Rows from block 6 of a small segmentation model, named by matrix and row number. Rows with one number within an expert belong to one neuron, the router's apart. Each number is 128 + 32 x the weight over its row's rms, rounded and kept within 0 to 255. All counts start at 0. Numbers have three digits each.
Before each expert's rows are labels from the 100 images, of 14976, where the router gives the expert most weight on average: "responds to" is what is common among them. Only what is clearly more common there than usual is listed. The data: aerial photos of the United States (SatlasPretrain). In brackets: how many of the 100, against the usual share in percent.
# router: slot weights (model.blocks.6.mlp.router.weight, 16x192), inputs 0-95
# gate: expert gate (model.blocks.6.mlp.gate, 8x192x192), inputs 0-95
# up: expert up (model.blocks.6.mlp.up, 8x192x192), inputs 0-95
# down: expert down (model.blocks.6.mlp.down, 8x192x192, transposed), outputs 0-95

# expert 6
responds to: building (97 vs 41.3)
router.12:103112138117074074107132121130086126131090154138133115126127097135120152145113086199131104046126141114171108103097116116146189161097085160131098067126172128106142156131112192081095139116135119090169053182159122075093056152127129116157136136146152164077137056184093100127127154111121124137
router.13:157177122103051132122146128113162098134127104182128158114133152110112122106139126125206133122143142144154155100166194094160106130120133142131127079123145118088100160091148079101135108154073040108111125135135123058177055177143140124132066144120085125096139123139102132124150087094150085156
gate.0:120141110119146129105112133079115136089129141098125156127141129086112116122107132148148113104123044175102145060149136143092134145124116088211129127134124087172128090113171108159165134136122150185092092152147110159133099142127069125070156078137158064082113134159141122120108125116053133145
up.0:115103081117099138075153111067111118101114127113148132112118131149106144136128129231106112107157109111065183109073129128116120095105129116154104017101120140170104104116147097087090153142100146111075073133106104096118095120102081116139092142123081128150136126144114107093149132131000103116
down.0:141108099109120151120076139134079101151148135121036119138058093163109144133143115031121174124145096122106114148158130164112150101160129124151138034116091238155128107110157122169077124104135135130071151144145154122112099105096162108129104148094114159119170077145069122131131131129131134153
gate.1:134096036135115111175077125155113126171112154081135099131123130140116140138108091197162100076177090099129120105027106127103155125108137139163105163103118139169153110137121157125137161130143154150158093153163145163111094083133051116114120136133145107104139120159169085138136152121114116112
up.1:166126102143117127173145138104108133158127147096120109116107115089131125153157106063118120071173178085175085190056106208114158148176118139122149169109136133157126090142141156109127100134131144109134086157147131152117155123110023133137176101132162141114128137151095126127119133159085119168
down.1:109119105093100123159161161156132148205126127164219151103153107177139113142117111137117102147177212114110173061153146146147117109144119070128109255178144198123110148137123119097160090152153154072139144151156157096109129076126102135115051165063122192072177113146121092093113185123089102103
gate.2:197170120103143123138119160152157113130151079132173211139145126117127129109125115092210168151115128150145117121203222119153124116173124132095149150126106123162145107065184097118128142099135109179100107128089148134167141114145091134120150066140114092099131170099118098141149136090121140152
up.2:173142172130108118082134135220147121195121081163200166163147098143099132111115071192195119143178160171172146056206167139116131157144095137097109131197174129167143152098166117061110190104119119138108095132133139110121132110132139115121137118105092169094114143092155075119130139095188121155
down.2:163136089137121130119097120101126110093140097128145091189116139058157130138164103074111124156104110188107120129191150121097090097169054156130074133058070154115164110134123153128138102161119101085118147079137206163122148106130099099152102133146091133120112150129090132160134115146103122133
gate.3:131125150156132103088141144189164136116132152092128173106138138080084133147156160129150140143122080143181130127056164157144127146164157105061146138106115129186126093159173124132117137158151149181114129154126126188136151138146127154069152057120152084154123132145169130126153163112094092150
up.3:166141086163113124110158127123110139127140132092110088129127168132108131141138168071143195141120136134255104203100162158135130094173130125097138186077116120176129101136171135163126093130126124160142118151133116185130145161132171142125134027138132107102096124136096116157123128125117161173
down.3:089107128082155136139100124139122108171120121168190122084133155224131107119118100116130078125137181065097145075112144156148125104123126092147115178240147228106136170113110139106138112146110116113133167106123150173144147120144157143105080201123147155108164145136127108080118142131178096106
gate.4:158154137172203113156141143173139125146163112138129148117135132165110120142080133122140186098136154140221104183131141167126134129142126170126127170115147123216104110140166170115126159124114130109140114192157076164122151154123069154154177055126194116105109130142067136125135125141053078165
up.4:103131145113138147150068123091127115107113100144145133084115125175141119109089157140101130137107161095039179163116086095135094182092114122191110069144132132121110147147118110123152164132100106065187130091093156080128079127094076083164119228133081103125154149095118132142117120133075132084
down.4:134114175176160124130201100094105153094128136120018143161099113062099149121170128101125173076113141170199115130119112158094133167122146131140152068028123021120124110133126155139121152104151119151116103119136101106110141145116148128160170071135148121122105124128123156142140096109136168143
gate.5:173148071128143126098140142161137144202094160179125126115148100136183139149167081135117067113167215090083109087114091165143143124100115112093114141174141124096133159185139152113099161139138145122187107134202138130120074119128143208097159177100199114164159125138156112146093128149124139147
up.5:165129034124108135145149147132134138181112150170125101103139085141144136169154076110098068085211185097090120138069089162175145157105121146097133135145140134149111110166109152089124171132126145110223122163174115129126084100126115169119155155122173125145170122151117133150107114162094097153
down.5:140108038150103080110086132134108110118103099106179136145113151213149081157126155162111144169086099173128115152092147107091138106095106125123124218050127254170079174160162080152176096117110140140138148129134142152116122080103164130159061129117143116105120140084125109132123147147170141093
gate.6:115143159143143112132149125101126128093134103113167171135152140112113140086101180150172182139134163109128142082201129082120131106182160107134160137114122120168117150139161117129086137112097117144127120116154151169145135208123114143099140091108169081112107160111192077148174139117085120108
up.6:134095146121111182149187117095085117078127111143119100138102147162162134122087118081085135124133144161165189190145111072125103125114131137085151138084131125113128070099137116129115132135132112118161133138112090101111113214127165147194135049167114143096099153135064117217111097148116202100
down.6:169146148154096098088083119158135139097147097113146100119163134167128121127131133139165104150094092151049092147124157099116104144112112161168119191138162170101143189129190157107128130130087109085127102117122165157130139101135165099148159126177123173127090109125227174120129090127191096175
gate.7:156103141124105124135110125089122116064121131071141114111117155082105132125141147085112125180096132162082140131056126039141127145159126128155134131113079140114128145133174102147144149137145126126116168105106165145131123136134179107160155162150076123108131144117163157121125138113077135110
up.7:126126123154153113146110135108134127124125149127137092089122145136108120128149121165137120148131156161143125111060119116147152130140124111132100076112103131162113134132167173079125177124109132136156202132102160155136150144134128113159158216129144174104156123127130139140132140110064121147
down.7:099136092088067091130072154177110094176123114149115066155086135134155111147142113110134140096169125097097143093174134122199106089137115120147084076228133133136128104111056157128155129131118114168130178099095153134097106141112162114098071210139093159099165091122077091102129168137159114118

# expert 2
responds to: building (96 vs 41.3)
router.4:149123070141082103110122125132174144141139164200124028124147113126171130134195078156153115146159163078139118160139127134157151100162112174145125141118156142103122106113133109108129047159085127113219148151117110113117148112111173146145066178116136134064150057141105138119142127143134131112
router.5:190162112126128040111147107131103140126148068077138076121139150124082105182132123156170161151155151133151093130119074110084142107196093183079115162133158137170107109125145104106134116206098103101154119133114163215119124161091135104146173179161118122088082101142081157150140154109153115152
gate.0:143166159066175147136143133087156117138109148101139184107146118101131137108076123138129139077072155141139127125143105132110098199124167074123152176130115117071113121181126136088087167150169166111127116126172145131153070154134118194118189188124174098174117145112154128104125156138132111137
up.0:118095186112076111145152122129148092072086104086117073134118134148107127121079107105131124195148097173195089172194108072079138132124120134097168159124109134090116154149118151148134103138125124125124161135109114148120081140125184119129107074121153210135051138116110156167147093139230149072
down.0:123104151180106132089125099108134160095123120096152046125126212124117111114156129082132133168094128144085141129118099101130135132131139175174111234112117068100127141154212122144126091161103138152174130095174162183127114135186128164135129134151137161108018156132185132136157090114169089142
gate.1:146124239094129113164144114066121113081104127127114127125117109139144137117106119075103142143075113165197071097138072122117113183158147141137147225088104146120120100153092127134152184124146123116061113142121116120122094139126179116139157150130098109146084152110076107126116114138173116115
up.1:135111103129155151152125133135159122140138134069132159107119122113093119141088079132139104109151045084167174214100197146140165109124125121105137102143109107068123147084113109114100057131137137150133134186116127123137169070136129095167136081120179162178106120110123134109127154133129134118
down.1:111100117125164121119138161135126168122139136142081113065078166175100125094162125161123148123106087087106088157079159101162113137088167148184138252123123178135101092127169105134120109134162177179157062163150115195156132136194146135087079151134137081165140136153163097094116113130145102119
gate.2:171136161135165169116141147183099121156149135116165193112119130087110137123086126170152125096112121103192163066074185173109153167183142134149133094136148123148129160093131120073134143143157149155120130198170093137145212134130108112136162099132177132156128126142140127097157168126131070129
up.2:114129059153180130138137156095123146133138139177144151159137122126130131164179166171114149057108172098111157118108084121148124119156129125069098097105141119174100046132130107116086170124133135148123097100122142143132114199122085171146141185119145046117193124147128114127114156131016137172
down.2:139135101071145160124130150134112134152111161150146227133113032150129146148121115170113113101178105108120130129123135167113134126109112090127124023124143165132141130079056161113154162123150110105106119176119118000107141123081110119119126108085106115159211094116094132111102140150094171131
gate.3:123092136126167094154055112085102133097112132054134125147118142139117123128157183196123117195097079179073040099037080076117127142127132141109105099107105117237131081150141129110117216120142134090154135141135128201122107089128164119157120177138087112126125130133143100111128142133103097124
up.3:123132018122155132123126119108185155135135145142130146098114098141116143127148121055131155094081141138070141111039156228144118100143150142197100142144131133161115056152147131181162106142123133124133141133128111129131196117136034151104114103101147116139144133113092144103142145107000085111
down.3:107112128100228165130104090109129142081099123137059186125121127175121148085102103131118115154152147149087117137109135103120117100146120129105164180153107218136109133120121135126121124103134133104107163134095111145154132088135116127058094140087117169170127153140077124121158138133047138111
gate.4:160064068145142142097110132081106131144100148071167123124097116110093133138098107170114105104133061157141158145017105142090184136135129150138124128106088130181112081081136142129071145128141151163103124095149163157126125160134110129141111075116143110149104136120106151097114171105029127159
up.4:116094116147088114122112130051086130085128137118109100116112115182128122129122072089092133061134115142164085146148095162131104152058120155167166082127099136156131084094118131134134146099107127103106098133149085107112152117113098121166113115152172099078119093134080112135124108150074139093
down.4:126158145167110190099176132144180148112113163208117117169140153145197121113155107055120131131145137100166174138150112173120135129135139152142124097141171144114142177084114119143077098138118107183107172084141094081193137185162138138056131126179123127215120186101130152128155082148172157161
gate.5:141103156129203178121110153122134142092127151100163206101123129084100146137094150147134149131124076099130152075089111130117153176178160134131136113126114117160121115129143126099105200118151166176105124161138125156151140159133092161122185066120200141197097153125130150082141163120102045133
up.5:124154042152167125112109143141102166176164141184140152165137126105145127134188140146130126051099197090071151088104117130162140107132128124149096091118157122174124098119138093112113128131120131132150096104167140132132170149128079158143128196132123034092213115164155096112118151136039130165
down.5:125152117086138146166143163146133096151122151165100197133136029127118136136095117159124114081140116118159111119131142127117112123134127095093133000144155146131125100092048153102121147106146110116108131149100096043118145129084121104136138115095128125140237093124054145129100153144089174104
gate.6:143108115133110123048132125150134100167153116052147103105111183075081127113067138107135138199145045115105170109136230146127163101134127142107138191110097120129117121064171117155134075135123109172138106128078163196142110097145107074055066053111078159202075153100148154109145135103094135132
up.6:116124105145107110038083130142117113137165136092127104097120175117078127105102118094108127149132085058106094060098208183174129096099137154120118158085122119183125176077183089176149088115104122171138076112076131169139153057129075087090054106122081175143124127108129132118126097126153129123
down.6:107107112151179128162082118103103143122090172097118138201085091106067158099153078083120120132157113128160121110152102122153168109078154135109115060166155114138087155111068172126096094109161117163063192098140080145170170144123160135079111182121151112104158127143059120153150170167187184128
gate.7:139123196117173142159106127118121128101150137106118205112126139073132134122102136091118133104080080142106134073084164127154105159125145121106127144121114111127129139114130120125112160136144125147026071126121130133139139140138092101123173110138112109149145139128120108108120147128150090136
up.7:138123085153132143114148141176142133164116147118147111184139133114099131151149121110130133131086170162179214170192122156103176109165122137061124084136159122122082097150074119134096083143139142185158169112175135156133153167136124160125121174103180110132157131131102110146129151136150133099
down.7:098094123098083155166194130163114116183099099129170164144117129137099119165088107168116091125092195109109136098137116082104104129100104093134104110181182005130133155126115146082172126156125089072135128135117142122126125103120080101131130169135117112150134143142180130166104074144116140134

# expert 1
responds to: crop field (83 vs 8.8)
router.2:130111136199163146078158081144103149147115137072098093099110136126024140121178108099144123150144151109112046084106108164111103132157119130127105105128134136158119098127130138150152142116156150174135146147169122246123208129113138173102125168127185113133096155136113124128156136103066124105
router.3:119139180164111104122124152144154111136129172126121130154129107092115171154152122090149134185117111156122089148175140159150160136149143093123165108123110140108087167179094134138087089121117127130101140112122155139151167134159172130048169132105139176186111151092135087143148111140187143122
gate.0:112152106103115141080156098174109123110148090160140167125101097083113171095142071074112145120063149163225122138106113174105143113134087096067111132132150081082110163124167132142147087171145127117158128101137152133141162053130071117111108091158098109145101180112115136120157177109150077165
up.0:160102027119124120204082138071128051146116137119142125116178151112077118092171155066079085155151149052098142090111123084188175110135165060007148120108145146122147136141133151165096137127175126054105127157140123123157078138098125167173097129142140096132150094127112171157104123125128141128
down.0:115133141160150169128111155194101161144130109153138141039109123150095146105128109140140085133193091071145137110124121168149146139160137101179127039123068168151106139109148121166160107110127188128121117091134136066113092113080114083092085142085130152174174140098148133143143201110119175126
gate.1:121161078125172135146104166071121095142113141152131092143153114078115127146124101187116125144170158030218094148113107132167138123099136148126094138118150125117128117123145072133107125134088088142075127132117141143130045135102230163179149156110111126148111124121110159111124124137146137120
up.1:089121146141104158142140099225128113131143118152129087130114136090126124098122126082139113170070081128043133148111158150108118113115105150171182073139143139118138132167158190129071126140147114136102121100109148160119188074142099127128094056123131130127109123145181083133147111114098095134
down.1:133143138161156134143229117164115146102157150100083149109079140149102133123137102085128162245136121160169142127148154250148164127149130145219145016146140167129124058124114085142060158114120119121157095135143143132143109105079103136121109128123145143131124125160140101115184129130113102137
gate.2:128102156091142135228173139193133150139122124093136155113124114122150125120113180094124089077110100114158111095107132106137135093105115127118122078172106127125137132129119147150128173103120120081147077110103134110130092046137124098116102067120076142122156129124139102071112156115112132154
up.2:134139094112122148137094129029117116064142161122131162105130118161139125133140035062126085165076214098081117150052065176130118124126129151103159091132119126123096094123155165097143126124145137165107168182136107082121119104127137136134138115125195098129147108141121123101178129132094146144
down.2:130102128168152110081014131081148065071119089006153115124096149152104127108116152060139118132157153102065156112134130143148097147205123180202150073170094164132117118150118118190131075170116131116115137136141110151144139141148142117094131120150121159132092142122117137126137118134140110102
gate.3:137173134157133155176159171179153116093109111094195167151115112093152173107132118124131143099172098055207146111125166062153154130166147132093150255124132155094147145115150120135096098188134148121172080108171118135102112130154139091092086104140168144176121126136159117057102103089172091152
up.3:137072128113120135146089137151136119098133182134078132088124042097156109130112100110134099133090111142042172123118098059145097115130135168099159183093136115113131179134132137143126117163157154150125162125140134131106193091078128089149094170084112078157156143134092122102144128107091140075
down.3:123147127101161113161097118101099111183068096142111142157109095071120141133146113150112146131144109131156177098122111197137156138104122113212147116120168123136120036136161130098174147127131135136123099163105146111145142131120132066152090089098091135141152155159122089099071173130118167129
gate.4:168178160134158137147077147138107152119090082105083119108103082101135021102133124086155125095090065137089132147091123086121195129076112083184146140117108116145144096142095189126128094054147131100095118064175122069095114105184119099097169113114141141116090133121128044119090125139124139141
up.4:086140146119132107125077136123152138118134139084103113148131179150163102107102088200199138106124161076068057113131097077114144101060119171107103121105128092101143145130127142099127071131171128095107081136149150065092133112152135090066137099135175144116172091093100133108110079143138119098
down.4:135151098093115077130108077137194153122141076152085111082151091156149119141131145212146162144190171153155105140090137097122103136131133110152101142115116106129157133191120151128159216125148112108061110123134140064136141143162151088145115128138159091133057132138176135153124138179149143149
gate.5:124061086130077109158152142135104099104087108089106077155117133134118091146145117061078117098115179090166119183158106077090155116134092114089160153134143120066122179162087193150099047093114143121093131080076109130102133168117124067089119145115128154086118136168139132177121099139137157088
up.5:159165160124192147112104113111157173127189143153157186106125124097137163094123138177175138157135061157090155083092170153160125144142163151140120135111103123189148081092192078095145194132142130140153123188204145154169142082158117180176144082145112098190128147114115141087131162133105088170
down.5:109162142210180116164150133145162178123135123178110115115134179100181141088186140071175203156149137157238126130135136184089112164177107169134133103160140100107133095143173172151106105141119119163159107098136137172110125173160100200118141155159149122092110149112088108121164124156081205119
gate.6:166153113143129126070113132101139114139146102130163170159185118159114126121142133169155154094151121072154156073208195102133129068135132153175148172135154106163126152135139123124071185138127141115248123171149157131132129153125106146114134138156097082095152110126163118126128097138135141201
up.6:131150154133102143130118147087146149132138141157121102113122105101148124187149132112126137125162110080225090143078146100123108172137111141134132078120101109107154200070102116161182155121112115119157232150148113115143113183146139136132111113166078116166123099140114155072114137114146113152
down.6:171155156133129104129151101155122141085173106150243111181126148113120125088140144094132138096142139157170135158180080060157096143148185188094136153116105083160115188107157122087152114158148157121153202140105142126130168113154077134163140105132167150123145117126081188155170128110155159101
gate.7:133188109103162141083091125154140148152120123184130134120161122114126126126117117125143147159103182103157106095132078135143121115146133125194131136110131115121134114095103116146140117119124138139122097142140116136141181152145088132107128104118092122133118103126131139115129150128131087119
up.7:128190122133181119134096124146156138125117122194139173115128141050117139099166134095155148161090177115073112221084117222120114130112128129163155122147145155081150062119052127079110056134116118085098149128095110102133112086126080138159120134115158127141100156126122122094142091125103154134
down.7:154151127153117130193133115146156139087124155075127140088141146162088109166106157140137136064128134107141139188131111147091110150150109126111126099098164169143133190102153151208058168127120165144147126142110144111130119073116142127153188081121145089049085140116162125145181156141154137100

# expert 5
responds to: building (83 vs 41.3)
router.10:121099176134141115108109116189158128130118117092121165112121141162095141081129144133162096095139067139105104087109175181129137168067149147145120116181109138197148114084168121156153175159162105213110086144112127149162124092175102113110189032170069104165108107148165060150164124055150161149
router.11:124132143153124112118122097169119100159128141078143147102113167151102122182129141140124119146153175054021132120127142163141108145044126131150118125157139107143154128146165141092134161201155142135156067151082128127100135060159096100139125093121081050114105150112082068105100159083119151123
gate.0:090117155145153154093181146102144161085117177125100133110129136072146131130136153052132205146084125135170128103136066106141127118141142140134121171110129094128130060143108134150091096123119134165128119093110128187129076200140073167055154118134149086134149123139087144110124138141087096121
up.0:179119145124128099118129113170067131174118115083141175118110109098112135159134171120158113170130119126115104202122144142111110165100118089151151171111146124138148213113149140110128143168131132152096124134136124059102111083092184154106151095118137131088079087116140182124155104088162105195
down.0:125131161086148124158132146110141091088140139116105145142149145138137126084124132114124102087085125132100131128114150144138097189109097126225125122153112116117132122177061138102188125155163157104132119091087097136157124130105169093171156094118128145063150148094139123120089161131207114114
gate.1:120155226137129130123158122105115116098154130193087122146147155155138139145108082171157169179079150123166159134208172061110127159179147137021089177098134141096127042103120125132115105136110109149095140094113123140140097186131082108153170108130140128138102101123118120124170118129078131162
up.1:145080078124115136162130152204123114174121140122146158118095143073159124125136133135109072097161101104148095151074091138152156152115126118152159144099144119135105227130120104133115127131146140106128189164122101113137185072117223112156127166125111143149137114130166156117106148153145131106
down.1:135120129131231147141140158137156136112132142102100172095133138048114147114125131189142165097126138142130146148128133079119161111103113109143127136127140000132103114138105121127138153114127188149148091132107132182133125135143111136172135101083185124163123119116140114078106151117091116102
gate.2:108143156145113141093169117128153143125141150163142117118149141067149133138172163086131172146099207145195159084181085117140132129127132132098113174111128112083143151146136153128112066129141136162196154158135152161135151195135153155075134155132188138122122121139154149136138134126164078124
up.2:126119067129190152136122150122113141130100164112122203094110130103156144113169117103140086116138134099096176196065128179148102158117150099128177137107129135155118160143123163093123158149164155125117128159123115094127111127112141155136167136135156142095172107145087146149129168128151114108
down.2:115101144111172095146160126074108107096135168105068145112094087161097166116108115122124143131112145131138128211074132149124149124128129063206134161123086074103095120110129119098137114100140206138167122108100129148120095149114203162171093104107154122103137142085128118114118153118242096124
gate.3:101123166118137127134151124084140165122106159159120155098129139097130133133183169115085127146102227108156169054129077104129094134138130088198155154154135126064148113148088108097122126124105161087162073100111131062137094111126138194061101149119164130093139149110107095121096133124130104072
up.3:146148117132188159132135121118147172136087172136126166097147106086181137145140132104097135138109151160131183217151103133134100184163161151159136165118161140122142235130105121105096129124158161117155160130143118108123126125136153169145187150157181161117134125119117164135113139140208145131
down.3:098091190139139093135127115092145111114157136123089130117126097117108151074153160078133152103078133172153098173137163179131120183097167110172126126145143044078148164151101151114160121100133121145127148070101119154146127125086145119163151101128155189128103135090099113123124072110216167095
gate.4:103146106145107116109181120098118114172141155116113125098129107098128119149136135087130136142135184016175116086148046170179149091100131075141141138116150090130131133152111134165130120118116155170144111151125100134123141172111105188075087141083190025113115124093102174165083145094055146096
up.4:111169128133171130061111119084193173061119127190108095143163134116124121112163098112091146143059153137133100096147130056110090075161134156101103163107111117121113120166103098104114097110102100076164119088127177179134108143153074136112159189146122149153157151108140117106139112158092119117
down.4:066137128192136109108123101143162150127108126148121107109107155196150115069124102116149126140113143143169052113101143133110138111138106147115119129137146255099160139136136169153151110087087060121125124101165129148156127134146117147125130161161129139139124148109144145149146074138115150093
gate.5:105145151117120141160142144141114151180071099171102116111110158104167113118148255075135135076078160122124146138150136092161123125132104127195208131112114139016141118111128125127164041128091118077156123059072139069119128119105163123108088101071113118142108153128125132137095087095140097134
up.5:093177175149128154122160118141098109146136096116102106145122193101113114147119220108113182131065156138110130127197130091136080086167112119198136139126112147060098140106134151146166053153036081098155131100074144099109153143108172118084123115098146129113113132074092167180138098100158110124
down.5:143137141145115133064157111156136149132116113159166158168148120198115107157106180165145117112092158136128143109168147113084135117162062149110118176132157253103168132139133149115152122077102152089146123100139138105091128107142131093164086124107115131151077155099164159119156168145117137129
gate.6:091138077109174159119126142085136128132119142104136150155104103127121137115167135131088169121134144163180224150103085145153145125115121093125163117125091121132089045126122104141114127114084154143157107131116101135093116180136062168158079140082202120093157121101075119141092182128069146102
up.6:125149166114167172121133140181182123129128113160159144192151136127138139136119081146117136135102105214107185139198198074172147113151119158076150132190122146131153129146157131101105111109103121127184095152045140103146145136182176091140127106123132163151134137122114121118130125180165117113
down.6:150165186132182176125156150118156139049096133118113210184190147117162118105086093092156133121083104163127100143140158154088113161164076152112125087106116115118161095135092139125203159138117116134103156118094105158149119164152092088180224115145105151163146165093136164101131147120126160164
gate.7:094099135171101106146202113099138122103089132110118102121128098139122118117148139054148169150116186074188119144155052153153133111096114072121139109118155107154123110127125138187144130122114152164136164137136105180118126178102087181058093147092208051115125117091111150221125123107050177132
up.7:169079152143051106193132134171096097154100114074140115151114093181151123127073158132153105134204091142085161180133119215124185183082103103144123082175145150151117114073140155186140163132136165146092106157160092091099120054086152096141098094119108114090112098126139122198091137126153195169
down.7:151111147074140110154145146111087108131142105119118176137127104039084144157152131137115127116129103117102177124154143134147137132124127095122130130118095004141108128125095121111113141152181182117130141122068124138136156124103114073127103112097131124121142090151107118097110173114119115141

# expert 0
responds to: crop field (67 vs 8.8)
router.0:081160128119175170091133123130115100151161117130160150138146110146106148112152138135170091122158138086231131146122099142099102127121128182111134142134141132127161089133173094142142128175145131163110091163161128099119191113123090165147144102152089103139108108113219152064156090080130148212
router.1:097146141132102086142134156116130100075162133125132125149147107132053139142095100071080136092028138137112120190137097090123101124126122117094155158102110127104055136171057121104126085150126118075125182151127114130143152183132179143122127137129179127154129089106091185128117133150176048064
gate.0:156146102148111156144141111137102131084110148103104144144109087140144094177150137119164121156140084127163115142118117170139129090106094141100137067131098127161105160140159096096103121089085187159100203144135166121099129134100158154080154182143058100110153110159092093100134122155097109165
up.0:130141113156110158171103127162145151130159135137157167154102166106068125140158166154135089108104188188151127081090166146131111130165101084078112085138145139121057126129115162131150161130105108144140115180149153068145166099132080158168152128113155121132141108092152167127154096122032126149
down.0:149125133104141151114070116136081134156068114163118183168128067138129148155077111174065139150126093156077185078145122132104129151114143171147132222140140230121138109077109099120126156108113087118111093121099113156144133155128076068100135074113148049151074133124140126112159153121085109170
gate.1:091133078081095133176132128148136142131127121182090143149082132210161132113125110133145173103131106169083167190125079132075108138117101139244136147176159148117148117147116113173158172090185143110146125137129110113171142163140093135136151113118151123128065151126062097146131092115131138132
up.1:118115145136158046120138163091111100144133116102110149100149107045116136150105119115108127117128124107207098064099143150129091175127143120035113152144106153129163148131094101065132117145134195131045123094131128125115124116161164109155107125105176138129113074170135138089142158129132154136
down.1:109166125115152132159166145138128139096142105149070184141111074118130137141108178138115123140151162106185095147138127171106162113168155118134080000132106079110075120131165143104070170109148121182156097116121089124117130166122024150121165118105180093087146097137099110153160159113066145149
gate.2:135086134136066132103161105157092142130088134132122109126091157136154125118131143136157088134159150149255126058125156141139142078070098117110116115147141139098156131161103118147172113101138130169062094109097168130084119064161148109153099131120031161111083084118158104099118133117197102098
up.2:158080174140095113118123150153120126156165133132136099092136158129117118112147164165113155140153142148255106073083109135120135103120133132085127108138131116185140141139147125116131164144100153168150092093155165112107124062145137099145126122137057139141145131171167112126133126087155115142
down.2:179127118127165143110187131133159125122143150166036131140116078078148112162117107153137120168130086186147180138157136114100133118161109089122148134073146176097135127105098124083142107134149113129114122105111105105115131114091241153131142067124111100092073143125114144156104148133226118157
gate.3:107139098118117141159136184089148133107199104084164115118186148068101118117126165143088121164142141112172123056047114157124172126152113110151133126140128125116095144088175108193108172077132111129167135096099167152141137142124111118174066154092146062138138112154131141098149158171127130116
up.3:066139082158151136104124058126072098130126156129165169092109078094125072126175149118156087131102158090095154119076152121059063147120096100132116154098158104119162087170109197114155091110121143118145144134106164128114155128103119134128128103079145119124131113064114084149153116104191114149
down.3:186116150131143155130094132155151116139107139139148106201109135119084172145163088140164108123129128151149196140141118113118084135136129158078158142162103226120146078140163137108113099136123174156151138085132146116120131145106089197175123123154096132182166128141177063115148104094112095134
gate.4:131153132169142113116125101220138140151151134132120106142127135201125164134118085167127102136141165133255117092125134128154120087147106112119119062112111154210158120115133073118191205108146146182098081158125110133153137115129132121116125134112141119106131137112173139114113092122152112143
up.4:112098098143166103126170101159124142134157146150143092164127148191121127105137110195110130120167119161235132137093119157167160106151124177124116049168129125229177098115161109149134201109106122160141128145138118078082116100117130176182123082133137135068107134136175120144129132138132150157
down.4:171142137147137098125097115179136128142086129111082168146111111114147140120092142183124095148114134166092138125130128095130121151150103153131117210140172179116164103140174155094109147118137103085117123165135113151146126121137188125119085055129114112136063141156139118121107120135160127150
gate.5:127211108106208131156160165118180137100148123152147122138161094175070139111134132096153112088099135072171158192098121148126127089167111158094153102131141137089115066147119087115127105174201136163116166193155072102119154174171156176139113087135181094141148109141085197131158136121148111125
up.5:127198109094189134145157167109193147090146124146154124136164091154049141118151134084150126103103145085171160180104122149125133078178119155079160137130140141113110066150127091114117118174192143151130164198155092131133149174169148187124112094123200103160153124135093197114173137124140088127
down.5:173094164108099109116134131126150142134102140163108061142102123138110130150129097108125083132092092149148151176133142104128106149122104133125098132124161159108150172067115116094134034119105132154080139092123097090109105100116206124095128102099063195091107126150104158195122147104255158154
gate.6:127124113123104107142081110151107127171136125116092129115101114060116110118141118131140080124168140124255093069062129217137135085104143104083120145170101083156148117158129133153123121134117135154159126106190149094123159051121179121103094158117106121103125109146146191128116121115182126159
up.6:142164144129125140086124126135163124132134098123147135145139135142126113133109109156117118148129121101104161164216121122127133162168142139052123152127151130139126054120139098145133142135113128161181120156152108123138160216140132135140132118147175045132130120109086124149117134130105167113
down.6:075139127106129086091143102107129135130125074125197091111129156138101117093104147149157115080113175128101058160098099057120115086082136140135101167108157064102104142196138171127146109130124138100102175089155119156112105128154143105120140116168110153110101156106164127164102087139113119089
gate.7:140078127036164121090084171140107135139126128142140093137112123189045151123138110132111122095150165124111141123071106113163142125075153178111096149143190144115168109116125139127091105164141186154106170120135124141079169109174139130144084097084087076089122151175165114142158098093152137121
up.7:098116056084103119146166145145101139169106175186136102138137166115132141176191136175147089086129161108144115119113127131155100134144187204106107133139141075123179194116127102139145129112111226111169152125130153118086163154121123109152104124118080140186156118142038166133121119137165075104
down.7:118170136138141065152126099073075104134124130119064102129180124088130109152153108096107101074123068120173128178092110058120152145071140132151085186098175120174077163135134170107117139138087088106117102093115147170123148120146228130072105177175091181128109130128133110169117097130178118145